config.yaml
encoder_arch: "mobilenet_v1"
model: "contrastive image-text model"
dataset: "photos of plants and fungi (iNaturalist)"
train_examples: 45211
image_size: 64
crop_scale_min: 1
horizontal_flip: false
color_jitter: 0.1
tokenizer: "char"
vocab_size: 37
loss: "softmax"
embed_dim: 128
encoder_norm: "batchnorm"
encoder_activation: "relu"
encoder_depths: [1, 1, 4, 1]
encoder_kernel_size: 5
encoder_stem: "single"
encoder_widths: [64, 128, 256, 512]
text_encoder_causal: true
text_encoder_width: 256
text_encoder_layers: 7
text_encoder_norm: "layernorm"
text_encoder_norm_position: "pre"
text_encoder_activation: "swiglu"
text_encoder_mlp_ratio: 3
text_encoder_head_dim: 16
text_encoder_fused_qkv: false
text_encoder_bias: "all"
text_encoder_qk_norm: false
text_encoder_layer_scale_init: 0.1
text_encoder_parallel_block: true
text_encoder_inner_norm: false
text_encoder_positions: "rope"
init: "trunc_normal_002"
residual_init: "none"
optimizer: "adamw"
lr: 0.00085
beta1: 0.95
beta2: 0.99
eps: 1e-06
steps: 6600
batch_size: 256
epochs: 37.4
lr_schedule: "step"
warmup_steps: 660
weight_decay: 0.5
Rows from block 3 of the text encoder, named by matrix and row number. Rows with one number belong to one attention dimension. Each number is 500 + 40 x the weight over its row's rms, rounded and kept within 0 to 999. All counts start at 0. Numbers have three digits each. After the name is the row's rms in percent of the matrix's.
# q: attention query (text_encoder.blocks.3.attn.q.weight, 256x256), inputs 0-127
# k: attention key (text_encoder.blocks.3.attn.k.weight, 256x256), inputs 0-127
q.143 056:471442518467549508555465511495511474501547555454445460475485505540514561484476511475498547575484491508477486497593514471444476469491511467461495543485440529452456466608518516468469522540448419511454487535542494520477464527402502514546503578502558505588464540557544514440453510450442489573485550497438527550518466497513501473508510452491527502530544459482523562461526514498512478504511
q.144 136:472427426488501520482539513442492538438512502534460524430466566555454568515508488503566440527542446487499486533536559455442418503508516486445495494496472470606539474490497517451541454501486498535482528582478537489489549528508566545474443516476540476510468522471413425508486540476564556481436475454554487463489490506482498458460520570535467529507467546503513479550494478544449469487520
q.145 112:520518525523493516511525482591482451504490601516565452567523504505500524472451557474503543508441549507521565478448511525519554448533504450534535469484453540462508573537517488551487527475507454508498445421459505469544489509469512485559523478493443517447506576518504489511552469465441460623558493573499452483443484535458466489522500469469531519531524470499510564478466457482490507547480
q.146 112:486414463525537485528507504452496499465465495506483468433425445555516568485516454564606407550543435484563490502604501433437436496551548491466461474512522449578521492511558509493526490487453479527460527560522523471439587470490529601486484480525504513507443549482449462524536562406539521469449456524517477505526453525431461454483547559530497481462473506537511513502494504540477465481546
q.147 099:532533491486537515590522495575407530477514527451512467543529545489525430493540500445485548539422461510411458478533535588524499444513546464526506438489488479468468515566468510523489500516473444423567508433549497483504495423481507505524542503493470448558557536487464525501527480479500456555530505551403549499515505483590449435494489477514543504530485500495511472440475457481491469537527
q.148 058:490461512494517515559455506496455436545595493440465492496507498491439489480461544503520518509456571529453501533491538522577479522474437508488523499532516513443530511501471494464482534545592513476469549459515459493557543527497472453456489547462523420569423503546516523497512421545478479525489481500500511479527488485554475559514573527492476528519456436456544495522460525457483464484467
q.149 047:510457428493470528494481508496488530492519479545477485533507556499514518594537553483513460509520474509480538510428501517477463482435530464521503485451517467561511551514534530525517552479405396418528448501497486455527452443521571466519498544498451501500540465528496527497463477497511452521404539598439501522439517492526430436466503485560522506516454444509530425471458441435453472469501
q.150 064:519440503585427573444509447485434518462483509502510477458508461546487520452439561513561464447478482500600549483499508563506445505581447496437474501528521397571495484504529575499524514489477492519493519505463491473452517547536554623481481531490526410456554508504470546451534530478512518477441485568475470499507532547443499458443464542565535531476477497482516426557524502507437516466476
q.151 080:485583496537452540456509400530554497488439440465523431509535474490436497509446499496522479508515454568541426518562449498628547531568462558503427571517488513518432446466511471459511520499560561471541509500511494487403450515533505489484469457457567488545476495498505470556511519501503464441511543471523443457483497509474570520509477532453496550470524497491512481484541552490537470502469
q.152 122:429548492384471564429484438530592547505545487495526492544528558466454468499495531480523489475533543559499476482476541445497505473451493490494520596428440510513470530556492463474526543458647423453516527549432491522541446575437540478483387492538556512489461491563552443531509510526452455521523542479581469540489538476488535482480522542455507535498538499525516496482488502509552523477463
q.153 146:538516530473423428485451520543520480512503525430465477481450467503532530475455500439458503527480508485492535418562537517500519457432579443541519463505527492496477560464579461557442527456479454492535487489499457559515509456505452507540444479541510576517472505479521544475479465503505533543490521493485488513484458527479512430519537495487547534463498411576522495474546465484521543515473
q.154 128:446537485461482498486564460466515503435545392534488573505542548475457455504546491519510486509501426482439492551489458518543501528516479548507454504562475496519493469525419533487474468503485544502473568522503497465511486519484513471420510523494550469541509476424446466476465510572528546447447544457575437465516533452568524453448476520551437504493468537467424439516421522531498560510565
q.155 090:475461469466534464564417510481478469547514527477437524475524509489493513607482532513463585472443594537474486508493513489528436487432481493522475486442562486401524512510508478464489512596557517476466535524521489498490466488498451433474515584487517488508394471555532430495460455535480530437492466446504446477491471539592433530539540492465507526487515498526528544521519597468522540448454
q.156 071:486474547555420542418493432466503440495475495503535434472506497499462556466475529523547478435501494505639502499516552541583482520499492493434459576529507430548529539470495473470543551454514469495472524484453500448505507610535502619448478536454526446466453500474478558485516487519507521483452552517533425485528551550449519472446481542520496572430505488464546478570525511466485502489448
q.157 081:445506513540550491549450466530477472515513520475480478517540525415473505502494507522462576480490586517513450498537474470526483545536495531489457538500512507393450529536471529511538490583561486412534537497560487490487421486549492508499502543509496498475472523551500406563525449533491509446554473466494488483486471527609461523492519484487514523529559523542567548527429560525528551468504
q.158 069:473509558464445472535418476477512549541495491465479538481481554477488502473565467482445510510458537534461482441498503468490552579484446545526502550457545552530470521450449546525563485516586539450494529474514438513410440434498446450426493467496476584431470416557536424538493537531492555447598442466527486516567534524603465487529518502463522510495537479531556479459490510554541501525486
q.159 091:456478438573554545520490454507461505503481502473506464502524549477512534513520499500499546474516528530497433522565481479522472511569512517474434524514502445438434506537498535534533523559515452435575511521526540474477426462575560545528501566528525507455520557509484434565534466520515505446502514498471509482480469518584463457463477505506553553533548522539581500533424530512525556439539
q.160 161:490481488550552475533516552464474468515486447570495511478511527506427501445493517529552470506585479502560492579519476481508511537580516561436410480525501519532550477525439480418470472521502481483438473480545549416524563539545478461472584437451465424507498581452505471461463510508544466484456506538512464462504454485532554521493533573564423456534510518512486527564470471540463446470497
q.161 117:547520542427438517489517454560552527451488493475535541518520484508506439512541479454482554484411499508471547476511488486552563486471516450543523525416540515506476476465532426514443552437547573512498515517456445546452519591465449537486417500512562479481515456466492481522463501587415512494500476492521501532560493494445516511514533473445524521479455516484489519442529487456479558455461
q.162 093:493471493478432526511586518508521506476540449494520491432478542496515532513542493523623410549501473471513428487538484479499477507559511508487482419521392498588437479494449526494518464506434524541576533520494480500432468559474543469512502454517600528499432547527499419558502526452492520481522445439558444465500526532497495489518439551545507492496451586491461506467485486550505482492518
q.163 119:459470507558552494549550509454468410479511546568462448480447558495503520444536502509533490566485439528500463522477486556511456522492513507458434461557479517505546448502455467471488458529492454539425494472515593524518599483541510501492534469449526524569513524475461498519487509525535544542426536525413468460468383457514518517452575532576467476507493525503513460500486511495468463530500
q.164 086:516535489453491481447554529560504471489494459568528491519539497455445470510493510507539457501528533526546516527567573442493524517509542530540448539462436536455527506569462549502420509438560509571456438516525519526458488531528469457492517474432433463472514512530473487524516487529512502585516527492557467497467487511524501552512528530464489467477444485435493503552449483583543453505497
q.165 063:468552478543589445483469510467483429505475429504488546499482470540548466460486565529498541543459511503565466498501495474555512492525499508496475586482463532443532494509537581512531537531563499493557514539521522541482556518487428617470450512507492487529435510522490524445526522498471431395473462495520481463428439573520474555509542492482459430498499480539574542536516551528543547464456
q.166 060:510520567482426561532563507641558448517552550519539483508550555483491495416528536446543527549487465480539571443576590528454570558500501503527483475488432554486452509513514525494500565481540483547417463508443516496501502559465515463512547550450498439511469507483495563495496526457492514563514513548480454503470487507483575504523495460440499527526486504522463511499516414503441512571479
q.167 060:495533524620566433430452519447451504474456472500488510509495497554497532462501497508513474443494484506504442501524474447469521513493450478487474575563507475505508465492526587527552509494497516500535496531523525446513543552554463592463502477488490497518459514586455451494495514595469499466483438443558560514547434550537425508503513485491510469467530562463571527530448541510501507481479
q.168 106:506531443507597601478499467455494532523476529473562481534542495506539468576465472489524542547493500532493433481501464503511509447402579494458546535479412512514445468480516516523523563597493514490503450510559541470565522453490515485583444577488517498506439543515530522551507454492484478507454465533517538466444489554443499574436448530488497494521579433435492507544551504475630504403524
q.169 128:550526510556557521417454514514474553464509519527543418558520469566495542534494440481512488419477518488453496467549555467500502455502467493503488513576505456430501506548542526560486558506533463471459476475475546529549507442561521565549465531461504442499564578526509509532563510504529464517463548589531552551507464518445406460437556571481539496456494459477586456594438485481505471511508
q.170 133:482525556514512461587466424484425451501475555507512447488454507519469433488522549556506524483544461478519505552518487532550536521522523490507447432592437480503526483482466469539508453568531535464498520436549500518467485437542505496418551487455481452482544509424518491506433491475583484475466464420420487485470511512518495546486437430497434486490486474475505541493481542550478484466480
q.171 105:497472479458442531469482530431572557531494543389460545513508491495542532520497531460427562442474520473476543441443505473519467465420517442491539546449514520443471494476528507483533521469469488538532552514460460513529472531430513486571455526545547585510456426588526563507460515525377517503543487482517562496513537518457482464522476469485544511477579488472493498478530544406529516487505
q.172 080:471562513536495421474519497540425388495509394565521469514511487443452496457461498532591463563487538472580460480606530528495550529469521541481464491529511532500501510529477533489453536525511475503500419526521523491490583534502437488458505410451476472487458544511438539489518513507503462541434534495509452509494452540566545558505570527504461467499449532507526520500489499525551546467455
q.173 074:494485486520483515541482484472506514501546483457488554453481450555546502486487498524520527526440502509496465431469438545494506494512505498456552435444572462562481462462525462470518525547460465430557531514480448494527505508457539526483500531537571517562452495433523569483475539461471436449450525533398508488505518469440512467492487472565483491510536495576464490428568531459477525457490
q.174 054:486558551558581448520458532475481455478463567481477503548469568559555475463529581493429592493485485479537513530459536484579484467505531459536517548505411548445545513487510504530538481530566491468555514550512508544459546481451422609479419558542470428510437502508513507503498460489514429429498447489511471486446455552507445498528487446443466516498577473525563536532550516513513519546410
q.175 068:534484446492544522442553550473513504484486506533541550513549463454486475518536530511474456464499472528512521538463516454496486484512478551529417572518502546415546519513459524470492504484533542557415466464514545487429534482538449450491539480440455481439510485604449457505488498549505477517591480538560510469517530535533500488489549558439466485544512549445486481560435480483517479510510
q.176 152:461461451532499495534523533441449528483579426526455529418441503532485501462549457538576457543537439439459454532484477466476492561509471532441456493539483495549517472553459559459461467518473508530470568542531500455522548507517586483448526514448554483532476521434452523520516550484519534441445508461518461481516533463523470530449497520555477472512484512437438447499430498543495489461552
q.177 120:478519475469534497471569581528472485538528428548536497519544499493503405471505476485552520554499462413522513467475474461490523490488558571454531556466485534468472540504459518408407524470446442502560463516513508506499534550443463414515506524497502548524427465513490515481457471533505442496471523501445519476522511450535547504468459509518455433464486554526492539496538495516565462463511
q.178 100:435563419502485420504527467498507530516473482508486542518489486460453493497549455486512434516486453430544446490517529501409512468516590505496459478562486465581525482592477562474542489487412479466531522533556450515455453471552502435441517490514541554487476487493531453542468548495538582479465529424469530512461477501562457432513474512560479417495570534524519429531411510471515491527529
q.179 111:497473528440526443528480477470454401504494471490544530507482496408535470539475539505490516497463549428537481514493536533471464489551508437486465453560509477477500492522483521532534518546463480464554518378495506517499499425540459521478518474487515522541526500503542488480544432421536523505531493468420465586533533567497474496591495479505489487588536498495552502493498520451475501541403
q.180 094:499454439469504544556416502502465444504469495500471500436433575503507552474477489542549456526522516599537443520490483475450516567477402504473578542438502477599493466539515484537490561503444503460471414465550512447517481445531488500476521487495473481535465553496519442475607542492509529477471457509436585470503466500556519539494544488476553524536434442474566550542536525544514471466496
q.181 057:520451511485529522458479510439504494448521490446516548486426529491595515538452543557550481496474558462460488492491423537491494540432500470535501514524504541544519480459520477534375526511475470489565436563525428484524538490517410469497487581581479558560444450571530518433505442472543520531525452474486536504571479611577525561544484464514474528524460521454509516438536489486542500478485
q.182 074:538489536515483435448470504441413459492488506459493491480466481445560543450505511470548528541523506482504506462549475533556510532469537470537534541560464510552490517413554523516358525515440510502559447518531504490518499513499390535460457530588488533468431548542498537516564495437524527434534458483461585532517475599517479527578461492540494455465468536483534541505539521528573492484453
q.183 067:502510478443471555473539559538556507540536519534542461512564427547507506500482479476496501512559513471558479507547581424513448454529475517498439490524519485459474517602507548495561527527513486491457563465496520556505495547437548454561488513489568445454495531535487500548499518490464425429528600560539423473450479474412442439473528575422498516478531522526554483539426525516506517439489
q.184 113:555474511502452485468498507506492478463548496489451511491448533511519518463507606489507524497511513509478527524429485500522437449546393444521456507500514464478490512471462509561495495496560517497498503490413544527429452476478535523521484505526557476493565553521460432486518492515403531501542479498469465455507481536504443454463572490507533585561472526573477482474445516506471535492487
q.185 122:508459461524529466540568526479496449489531520501442511494493566516482495449590445453511514637506435473512529510527501477492505545500577553447520487560484463552529474565525505495446468499446504537504539507557574466462570483460528404448514489459464575444507544466438491531441504551520523453470476472486496438526400478523451496504455468543487424444487490501469489482495521537489497379544
q.186 151:523562552514474555417495471523538522473465552446569505598510475527530497541421538463494489425471529537527551425476536502464567424458537457543555530464534499477515546460554520505529556496558492495504395529460437532522450508482485547511465490503509500491554517554534559456462500523433474570546522545539566526528525582447553509502507510454530501492506481514527520521527479458508502529470
q.187 101:525580534465425458441528511551544576454508505468502516528505504513494522603472566421521518433432494445427510472510555534524514438449587418560495451476473505436485486427509525503470522428513532509547489559453488549487438532493525480555532532482550496531498498527507553480425464504495569579498519423558499530510503566460486452500499486479527562468554545467477481484491438464521502547496
q.188 092:513474509384505501486589540485518459477532472566550536497513479507567456543427540525534454458459534426520478534462544445480471437549476489517444443531530502430525474522412517497496523512503470509562518393470578522495527458499497500532510459465569459576527535487518468508558449474485473501486551543500427492491519560481497560493539495466444508573498518508497475476521530506495478473437
q.189 063:486512471500490577453565527525488471504511532489574458488534453566547496502496462448537506516518542479533471488550519449551493462511496505535468566536520524503463478490518517542484566539519512441505514489515549506511505522482497500509499550546549461442514553533507492556491533493479417452544575545522505438520438553460418494451467527413497497496473492462524493519432504503549516427522
q.190 066:564481546514516447481538508438459526538474509537511500550531421459459515569530507502470526428446488471489514485529569524552412495562542466468391409513517468408507479479440534512504409506506487499535583433482554529474500481517492511500488426450523503515572514494463474538489476482500500500515512505527441533480498452461486509501574575611452509476496535488508416469509483533453501517438
q.191 061:491555430528439504486502544556518512536458522469503471474515482546423474382510469443463477519586470506610490519511505470453556529481507521545573521490495478552490539490554507504545482504489500495473493502456461476559462486432567442506506427506498512422516507461531579490455539523473489467573502538532506489450496399483500476490451476454566509455528468571445510519511522507496545528544
q.192 124:474518474541522480520488611490465494453458527548493457451424514591474501476561496558528495486542437492460536582501515508464492515508527494498451515532536431552570482506507475427502466440475452495435486499482469497489578485527496517469566520471423421541466527471490502446495528448532498458459485499449513491501435425517464449519573489506474451493437511509531539493452492499403423528562
q.193 153:490498460592491526519527483506456483428531509537458495448466505560510532435503512531555457548509433561516498481509500527494516536548457541448524489498481427505559475566547531473501525499497485538481532536513506458481553527506518559457529588397512438553439564483450540488530520473536496525433546551447475471452464491481433533491520502558518487491463492464569450528513541520424429472511
k.143 059:477508506456478536504445464503445515487471463500533510521518516482438487514566501490493510482475451413509472418499599482502571476534581477509542577540446588492447521540450546469488477517471563465546496450500443486457386485487504460451525473419516468443476538493495558536540572468496532467528502437486575564494562513534461496502492514447519460496486529397556533528509549520573531497452
k.144 163:528480550598535452503500540463506493567544472503478486481457421485490488432458530473516451495474531522541469448457445509548542496565455546512496477476542487460498545495501533528413517510459507511476391547524442470507545515550435465513549496516551537532542510518510552504437508489445424535533525546504515451466464529519536490442437528563518452526521481516515505545475485480533489567440
k.145 116:533452472532530469520470545491507520512528508450461461436499466520483530470520555507543513490532510459538487483528522501460498525508461536461441516488534483502472505587466567506425457557437415503498441505496470465469534475505528415575533442484522530484476553553491559453513601427421417543539521587538520434470487586528461423448487516519565492514537471470510513529485502481560463424472
k.146 092:620447504490536479495522535473449525505498450541498522502450506474522525534554518473497435537529477503465375517431477393531440411542447531490442483547490522545514452523491499516482491473478552534549549442515537534428450456475479469498477496448508436456540523579496441528538483493463506453528578469482484516543503467522459470544511571487502424521522512455481431439506534522576480512475
k.147 103:403467509504556529458544504515534436493578445530507519442554477491522491457494515528539457536527475509493490553481459445555464430465536546506471552526505522505487484452471438471536489524497486487409524497501532458500567522475530502495518462562535546499480521550424490439479478551499472580474548560495417454541522531454502474454507530506476507539482529585453466487487492525528496469593
k.148 069:509512431515491516509448474507471561502466597513479455482464508607511500484569502471476533477482496545508432508550521554443504504506456467509498533536487473521453522574531574513479501518509558497545509506447528504462465497531527522542512577479484443388534506531520468576522542467481569494523433487489527473449478508527416483481469474485587553479524475499570503596506501499490525471536
k.149 053:522440477481499486517570519502528487500532488457520516492531484500468500470449514467495468496528489464489459482452396483380500490548491513508525486485496493544512517535436476524491503495479506515449503536530501485532454499498498480471493536526537541599494573490499466484492466572507546474478502475584471515488531501590520420498443508520515476575519499458423473550485534491509505490551
k.150 065:417484522510536510490517521503528408508483391531549503489523487408495521512467511547554399541488548522514509494460495477530489508503530525473509478480513527458525495427497417484539523455487445461481517444507500481497553552486446546463507452519494538537471448480488474470488464526517422539446564574452447511543539452451567556514502506514430487554449514552443518360498473505468461585502
k.151 083:523522509499520497476469512475518458494559537573498493507491496519584484505507522492606549531497515514480553513530517539580438521478498436537426482513512492452544508520509468570481444476518438433403512476490537534546546509530480558534494488582502497555541503450467468406498500491495412469451466563501517471525445498383467540503575555501428554480459497534547535478499487561480504502460
k.152 091:532467520502501494576471605413467570540465586506455451471431508543543553448525513486400532508514519480516521587485551423431474539534480434538461452511505496468546529471553516510520422447501415484546514508509499488430531481528501513568507484506447498531547474507517520568517550426563482466550474484448548489461451488526519483514488485494532552439538495501565534455463451492423427538503
k.153 152:559460546579509463507440574492467499561460567496461410459461432540497559439490509512495506488466529489559495470546520504462528509532506521487458476505541470469477520495541568466411478502460465516503406516522453473468581490570471479581546482465498519522536533527512568521467545446473471555527480536480561452473419523500514479444457521558561492463550455512568526533472482458520414504466
k.154 144:545477491503517498492550529508488400517449555491518473473580502496502564462439526426489570539503435527491530503510468446497452421489537553481513532483449550440432450545457470494521458527458503503483498506545567438497498455465497430561538492494423569551495552533428501505506434542473598553502507487451477496442484491489481473551559444509494486526506552563448587514556555500515453529487
k.155 088:539420506496493496491492470494492559496547497430486547510479512457476426450489494509459499528531508557494495458474438545441461587585398463483491477443503467592510499462501518529484531513527499529506519533491494530505474463509515496445457543539533431583495504448533513507534518504494482376537478490513449553514492533510480419509497576483474515486521495459522428538491563456400476459506
k.156 073:479505494506550521494442505530551476520559505497505393488541503463509498511489484466635471511504507481498529394545544535478513561525491533499499478471493505397487509476518483549504462469486455515441500413508487489519511525531537541543518499510414509496508466458510511448504528504539460518421496595526493507526511471414473582470463507507533499521468456433504542521518437524411504522483
k.157 084:442537462500442507546467473482461500502473554508502590565473509538540499524424509503490519440494537491523552544507550625508503558516429411528518421504533477512512558551485527526509541498506523519479459512495493508562502513518467506511489554514534463490521447441586477438513472548513519489526539477538560475482460550476491503478518482484484599465505470468572552517485475475445537528493
k.158 083:500548494498530484542476499466473484484501544491505564531479503526513517563424527484514534479536530468506493558494493531530480454504471469494509484503474516479526518570475579527477486545501516565509474523503512535510498486494476513559481512462549477547527506513533495370516471498471463580545560479554543473461496578462498563494494524500482498509540495420531518599512474540593465470461
k.159 101:470492515499435527508502479500498443520523495517521628541527497461538511508414516525504495448486544482527580540481524581528488554505438404516508421485532492533533525517444478550540546478493529455459513532511499509563510548493457508462511538562521515512511422430565476407482421565501488481463531492521471502530486494489515501520532482495421618502481508504518514439488496475411558549498
k.160 105:508458627540392461463437544457481454510532548437488466447484451468469544487434493481510565536531535488554517367541531535465470538516453435462484461457490473523501493442511527519453422522449485498450503526527461481521472543520494499556501520520566572552457500461507531477499501524477548509529471434478488534559470530480506494545558508583488526450487470482550561495508503437456473497451
k.161 110:485515551537533485490422519448475528527496521492437429470468441502476511488514400504515553486528519503532524469550515536536476586510526457476402466512537447530486409498510529600491486504452475401481522554549508496509595417601521505578506507592504579506495505462507517496516538445608518449481468507472491521548448506474432468486528542509531536422474436490547482488471423505483433520509
k.162 118:471472560571506504501467421529423464467533506475471521478482454477450550532503449518481549535568496528536473405529533536441464576509487470439483494447469481528533424510510561587514505544447481528491542551584545441511562475482564529555465532510526565484425530457442548497533493507495517540552427514513540589526450490460413522509515449526518481503557515436506603416492490531490505482506
k.163 119:469479526580466479534525503527473492521542530460481474475409463519507532505504460452538520567510529478506482398525495536516478492533502469424460509483488423512514511561548523517487545431437438464474531566501499539472542527483540536524524574518616530530480471459487495543492469500472454546461549522434519524565461468435461478453455473553518494457535461475535514430463500521578464506534
k.164 086:483517450537558528491457444409456554473478525531452545484486495528499511499557451493501499516504483577487416438480449527485520451471557530470463617465556494537578419524494518500536545550481472395454513512544520476527546475556507536409488554468489484508467515494504481516493572510503509457429558556406597523484435443507442522458526493517469428467551488579525502479505489508578468484534
k.165 066:535544533514524440504567436509503523463538424527490433567484530493553470477522477487505433533469548391508550449462525522526546504539506521481573466522476487580513581610490526529470509525506477500569470495502477546482462499480453481460492523516513519558473508433507484477508449484547468473474559471483470494499515506508520505467447560456478440530498519440549409513480441571606523494450
k.166 060:517511455488485623419488544468522503557509465548493499411516508451519512474510489469546441453604459555489356437515477490433510544454532537531475547459481539501474444351450516478541482513514500447454519500489483510489486512522504492457522513518486508475504476476527510542502578510500548466529468496434524509465555464541502551484471495516460524509483492518511537495554526568538441545517
k.167 060:474533533557476337556512464450507493462501432464455529548456498498474471496489530512513528511501555468538544473450564548573535511565498482495568410507499478530516589576476524561456448490497457533654489511496479487499515492485479489537516492528497563495452512492492531437483447534491502482539465447546459466463460545509448500473527507557555487520518514481538492529465461536492560463448
k.168 174:436456542563449534567461519514475475508559487446465478455435446481434555507457488523559544517606546506542485503562529559445435581540430459450430481466496444485494496497507552546482500503429446473461541579536498511556498547517547538527499523501564504520474534473466534496552513490524463518509518499501512567496510503456465468515511471497497569479508498489506551464432491528440472543497
k.169 141:545536434412472523473620452524528514517473492546535506512541554479542478473549499500470441479420418498454529528414495413536518461437560549558562510507474569497518479483473428474529523477556539517543497455448536531492476453458480465438486467486431506449519484472523449558484498503507564505451524527492468455493544452541528522526520490510471483585463500535373374459545508494478533516532
k.170 096:492446523502425452538538506470537455545552477466463489474459482490439524467494554513541468518591498452530508578509525529479503577526457543488482427548474504510484526499429505430461458431495521586539536532451519516515443568400491486437504498474510500470431492520500516515556425493470513482517463416596419499526553522521532487600509420529450534520527539475460520470505486504487533513489
k.171 098:482441482477417555521531539549519471534538441490556514468488529494535529522460488534545488528555463507451453564561445510452445476447383526483502510512479495486440510462477490438557500481500565558456532487475543534503461578425533515484483516478526435484449489569481498526587450512418509487528478480480471533477580462469504536586519479476450567485440561482480525533502546467491541496540
k.172 080:492542420515481489488514456480504572500540471506447484501495523502482492484529456502535424528538520516508444405490458543481538502517534546460584558499517477494512564554510509498537520482510452475561479511479511504489465507510518487465507533471487492474424478554502473555486528495511484487465572518446512517485514473505482524467450478503486406481505540570511437505469473513572482474517
k.173 073:507494513441468516506547544622543465534486499505569506521485499481538496518475532501514496503482515411510600594489519459541505493499421507557555411498472523493435559488485485502506466470521543590485503479452469571455487528398489483516505445549507526491587492480509474478512438471464499536549454513562448482514566498493561473474475505458503582537424512434463465510532524508430528514489
k.174 059:542496535456496493478535438443471509455522469504525445519467506450552493484544500508489488542451519463451577460477565504529524563516562463490490462533449508549523506510462523544487444546511451463546517496503431556472478469500484516482454517556507523575501544339522487506477472457562514456497528408504500479465484510485552468451478564480492491537478446411525455510478486554587510574459
k.175 064:479517471577543472567517486434481557485525588477473499478526501550514493516547463501462556531491532526459453466491462565490504392500436519473514578496524459431547499577500495518467548558486450448472495506547499435516523430505517514486512494498509506501515536552470500489469530510493433493450634593420558498473476513497495501434455458498539415481548464583483518455497499501589453491474
k.176 158:482538577496435551483555490548467445526539466478564535456567515467493464473412518489543475490501535451537533495545504459496540486523488459470573504477499479501436532526431469528527513523476461519541480495475471427520488569461540464503567508497542539519532471469529469414424425566400513559540526460488451510509554524513567522488454427501434570542475532525445566458533470574513522458479
k.177 115:472444511488452463541511463543524464485506486449501503491441490462470495531516558532475457471518570539556498468556559503475494538538473447451502531456593462591517501521455503468538485517474484480537562544567445460433484549494484458442534529452550519480425464512534447458452527545478505522567576418462457502480490530538525486511524511483494552462546459488543479453431495495511535452460
k.178 085:474544469471504529464515510473503548592528483544500572462529520501513486498566436470529474496444493522424418511573489483520447430455526480486534538613475481508470428546531460450518452496492536477500535430473531501509480554513573511466511464573510511513557426442523505556497576423461532443462525474443521493555502403466559488472519557561439515433442530564462467485504448514503573554548
k.179 090:528477474538514523440514501523481604544499474500422508453551475479453558504536469512461449458460512543480496476544528452492484515514548523444485479473550431489466415550531499448521466461476527517499530514510491456465487549531552498521536561466452536512499437498474490534467553482522605549465549401473472490538542406497517492488466536574542508439493519543441414433488460500490476565596
k.180 108:511476457494528498515475469508511606517465479498443519452522471519485505526552510537442499458495462584462472499540524516482527485512560511481449518459555476543492428493528451446518496454492524464517578511516485489456463495533522508482515573477475470495482482491520517532492561432548543508448561453472494529467555465509490472502511511510560523446511481526502407436494480453498470550547
k.181 057:504547548488488551494445516430518500531422587489528498471467486525515510533458475571476543469490572470489612548525601519506537496478477408505457494502559449475493479491508499562481504524499444454450478471481491521516480485533486508529505475529524485491554514426580559458501580442510510509469527623556453535504581516504498464485500531445512544499475480563494500470449538466423486514494
k.182 071:451480456496523505534482464484574546426483543514539494523428518488503466535526535554503463516573487538466621552469499535409565484467432468532482537457545412542505550526494377523520533479499465540399503540448481518451495525444469519514484531579525458440489503535486482454502484519502525524470502550539420595494550489479468459517509486449478525497475545521504520473452505495396499469517
k.183 068:553499522526513469506518492538520482445582469482456465522584511473447474462480473462540492548457481490496558397499460529522499535564496578495547441455474559467452508485511520483465456515507540622480454502484503483519571504438504491496504448468539527598488474520430543526476455572478533540504457399497469471552507526489500527513505506527517435451507501494459528526586499449438446520512
k.184 098:513503465434519549515485454450452525458442567562498520561480592505535495494559424510476520563481485550440469499390425507492457495455459506520484544514471521477505501538460529472544457515553490495512521436484566607508494484469504539455411522520455452481502473570476443526561510518455517491515490506454524511508491430499468527488555486517502448502502554545516460462465510532520463454569
k.185 122:470471430564533430513441502495551573481444526513462460495446410542456536557524494519477498469459469578478457526533502582490488490442508547554481457474519409543546516499579519450484511422505563557476487523554497536472532482524461536490475515413477462516454542498432583517555548541526504497419443485558515522453461485472444459500523466577565463414532478438496493513474510465445470486560
k.186 143:527478460466544520485442515464443559447498507567471488530531505530532512533574411540488533496481491521432418515525494549446447543456502529572455501545487500453526463512505586478476483517537540476462521460526542561560501468540519545507420497508409421447514537531464544548615545461562501454463463555530545532497498449506417535499566549488485481458498520460554472562437486495479501468546
k.187 122:542489505514522514441505555444432546503496489543471465457544468499546542530605444576534486481450473481432446515532471513499405521454518487507424547595459515487523399519494564475483443519473533525417488504528518498513519493561526516547518487557432482473502529555428523539542538428541523490447489538525481482516501459458469485501510582564487481527459540488478467544436479530505499517581
k.188 079:546575512539448553472480526546461564487502563506471517447584470490478508509446473534542467431487551492486516476544438500526516502527480502495463500467544495452501435507514557480461468509485503525395453522511480461519434499553578500583542518461492492570536483507537535451451555509516568574441558515508427475514561490493516527471512521518525570438444496528447440518494492524501409517572
k.189 065:513514516500494542516531463575546529448551468500496428518542508481449463491436490459511491579524482527510591487500403493547512489539443585498541442410493482445432545528477470522488464484526456615486509504487517512468517533454515470571482491522520503606521491517453530532499476553468545531511487482512394526513539478433521485472480547481502489453488537496466479493504558486458440485491
k.190 069:549454560539505506499524532460413425455507506488569517533503500473535499504540477530504463477421503449497487471468528478482464500462487476485525565540530484478550522522502536554485525609488485544459443500541486474549551505537472489527536515473474517519483554522475490491462476628464475510502494565505574503504401506509479528517514538540458461518495497405513560554424407516489537463510
k.191 068:459527441521510439575517476588513559543487443501394501499487526522508505477576508463484497510502400487489475493524576550477563508523554606539496481478469549579478498481542495440537494443519602549598542532495499510466493503482496504426497493471467506440474498465453515517514494496520552486493495352501538440453493488525494518527480437529582486463526500518467522487554471497484511610540
k.192 130:488508491526571458506563483525555469416468462526537480565487541464501458565507453501494473518515563458478473467583554559428556481523523461508437510532563526471489465551463461527497481546476496551438445515443530505535561549542442510498581452491534530536484535567454418479475553493518441567497513512481499537588477555553470510571503536431496459480445567519519503565444464442463479544495
k.193 140:525477545533510517461432495416430509577445574492491523508504578517470523454553525551470552438507492490533514495488611447495510522517530450409468550537462546467543515432499503527564503480548459446485528508494502481499491486541509541533486504522434449405524450492598446578466469481473504439524427543546555490494476447507515505471468511505504512552516459532544558504534496543506546491465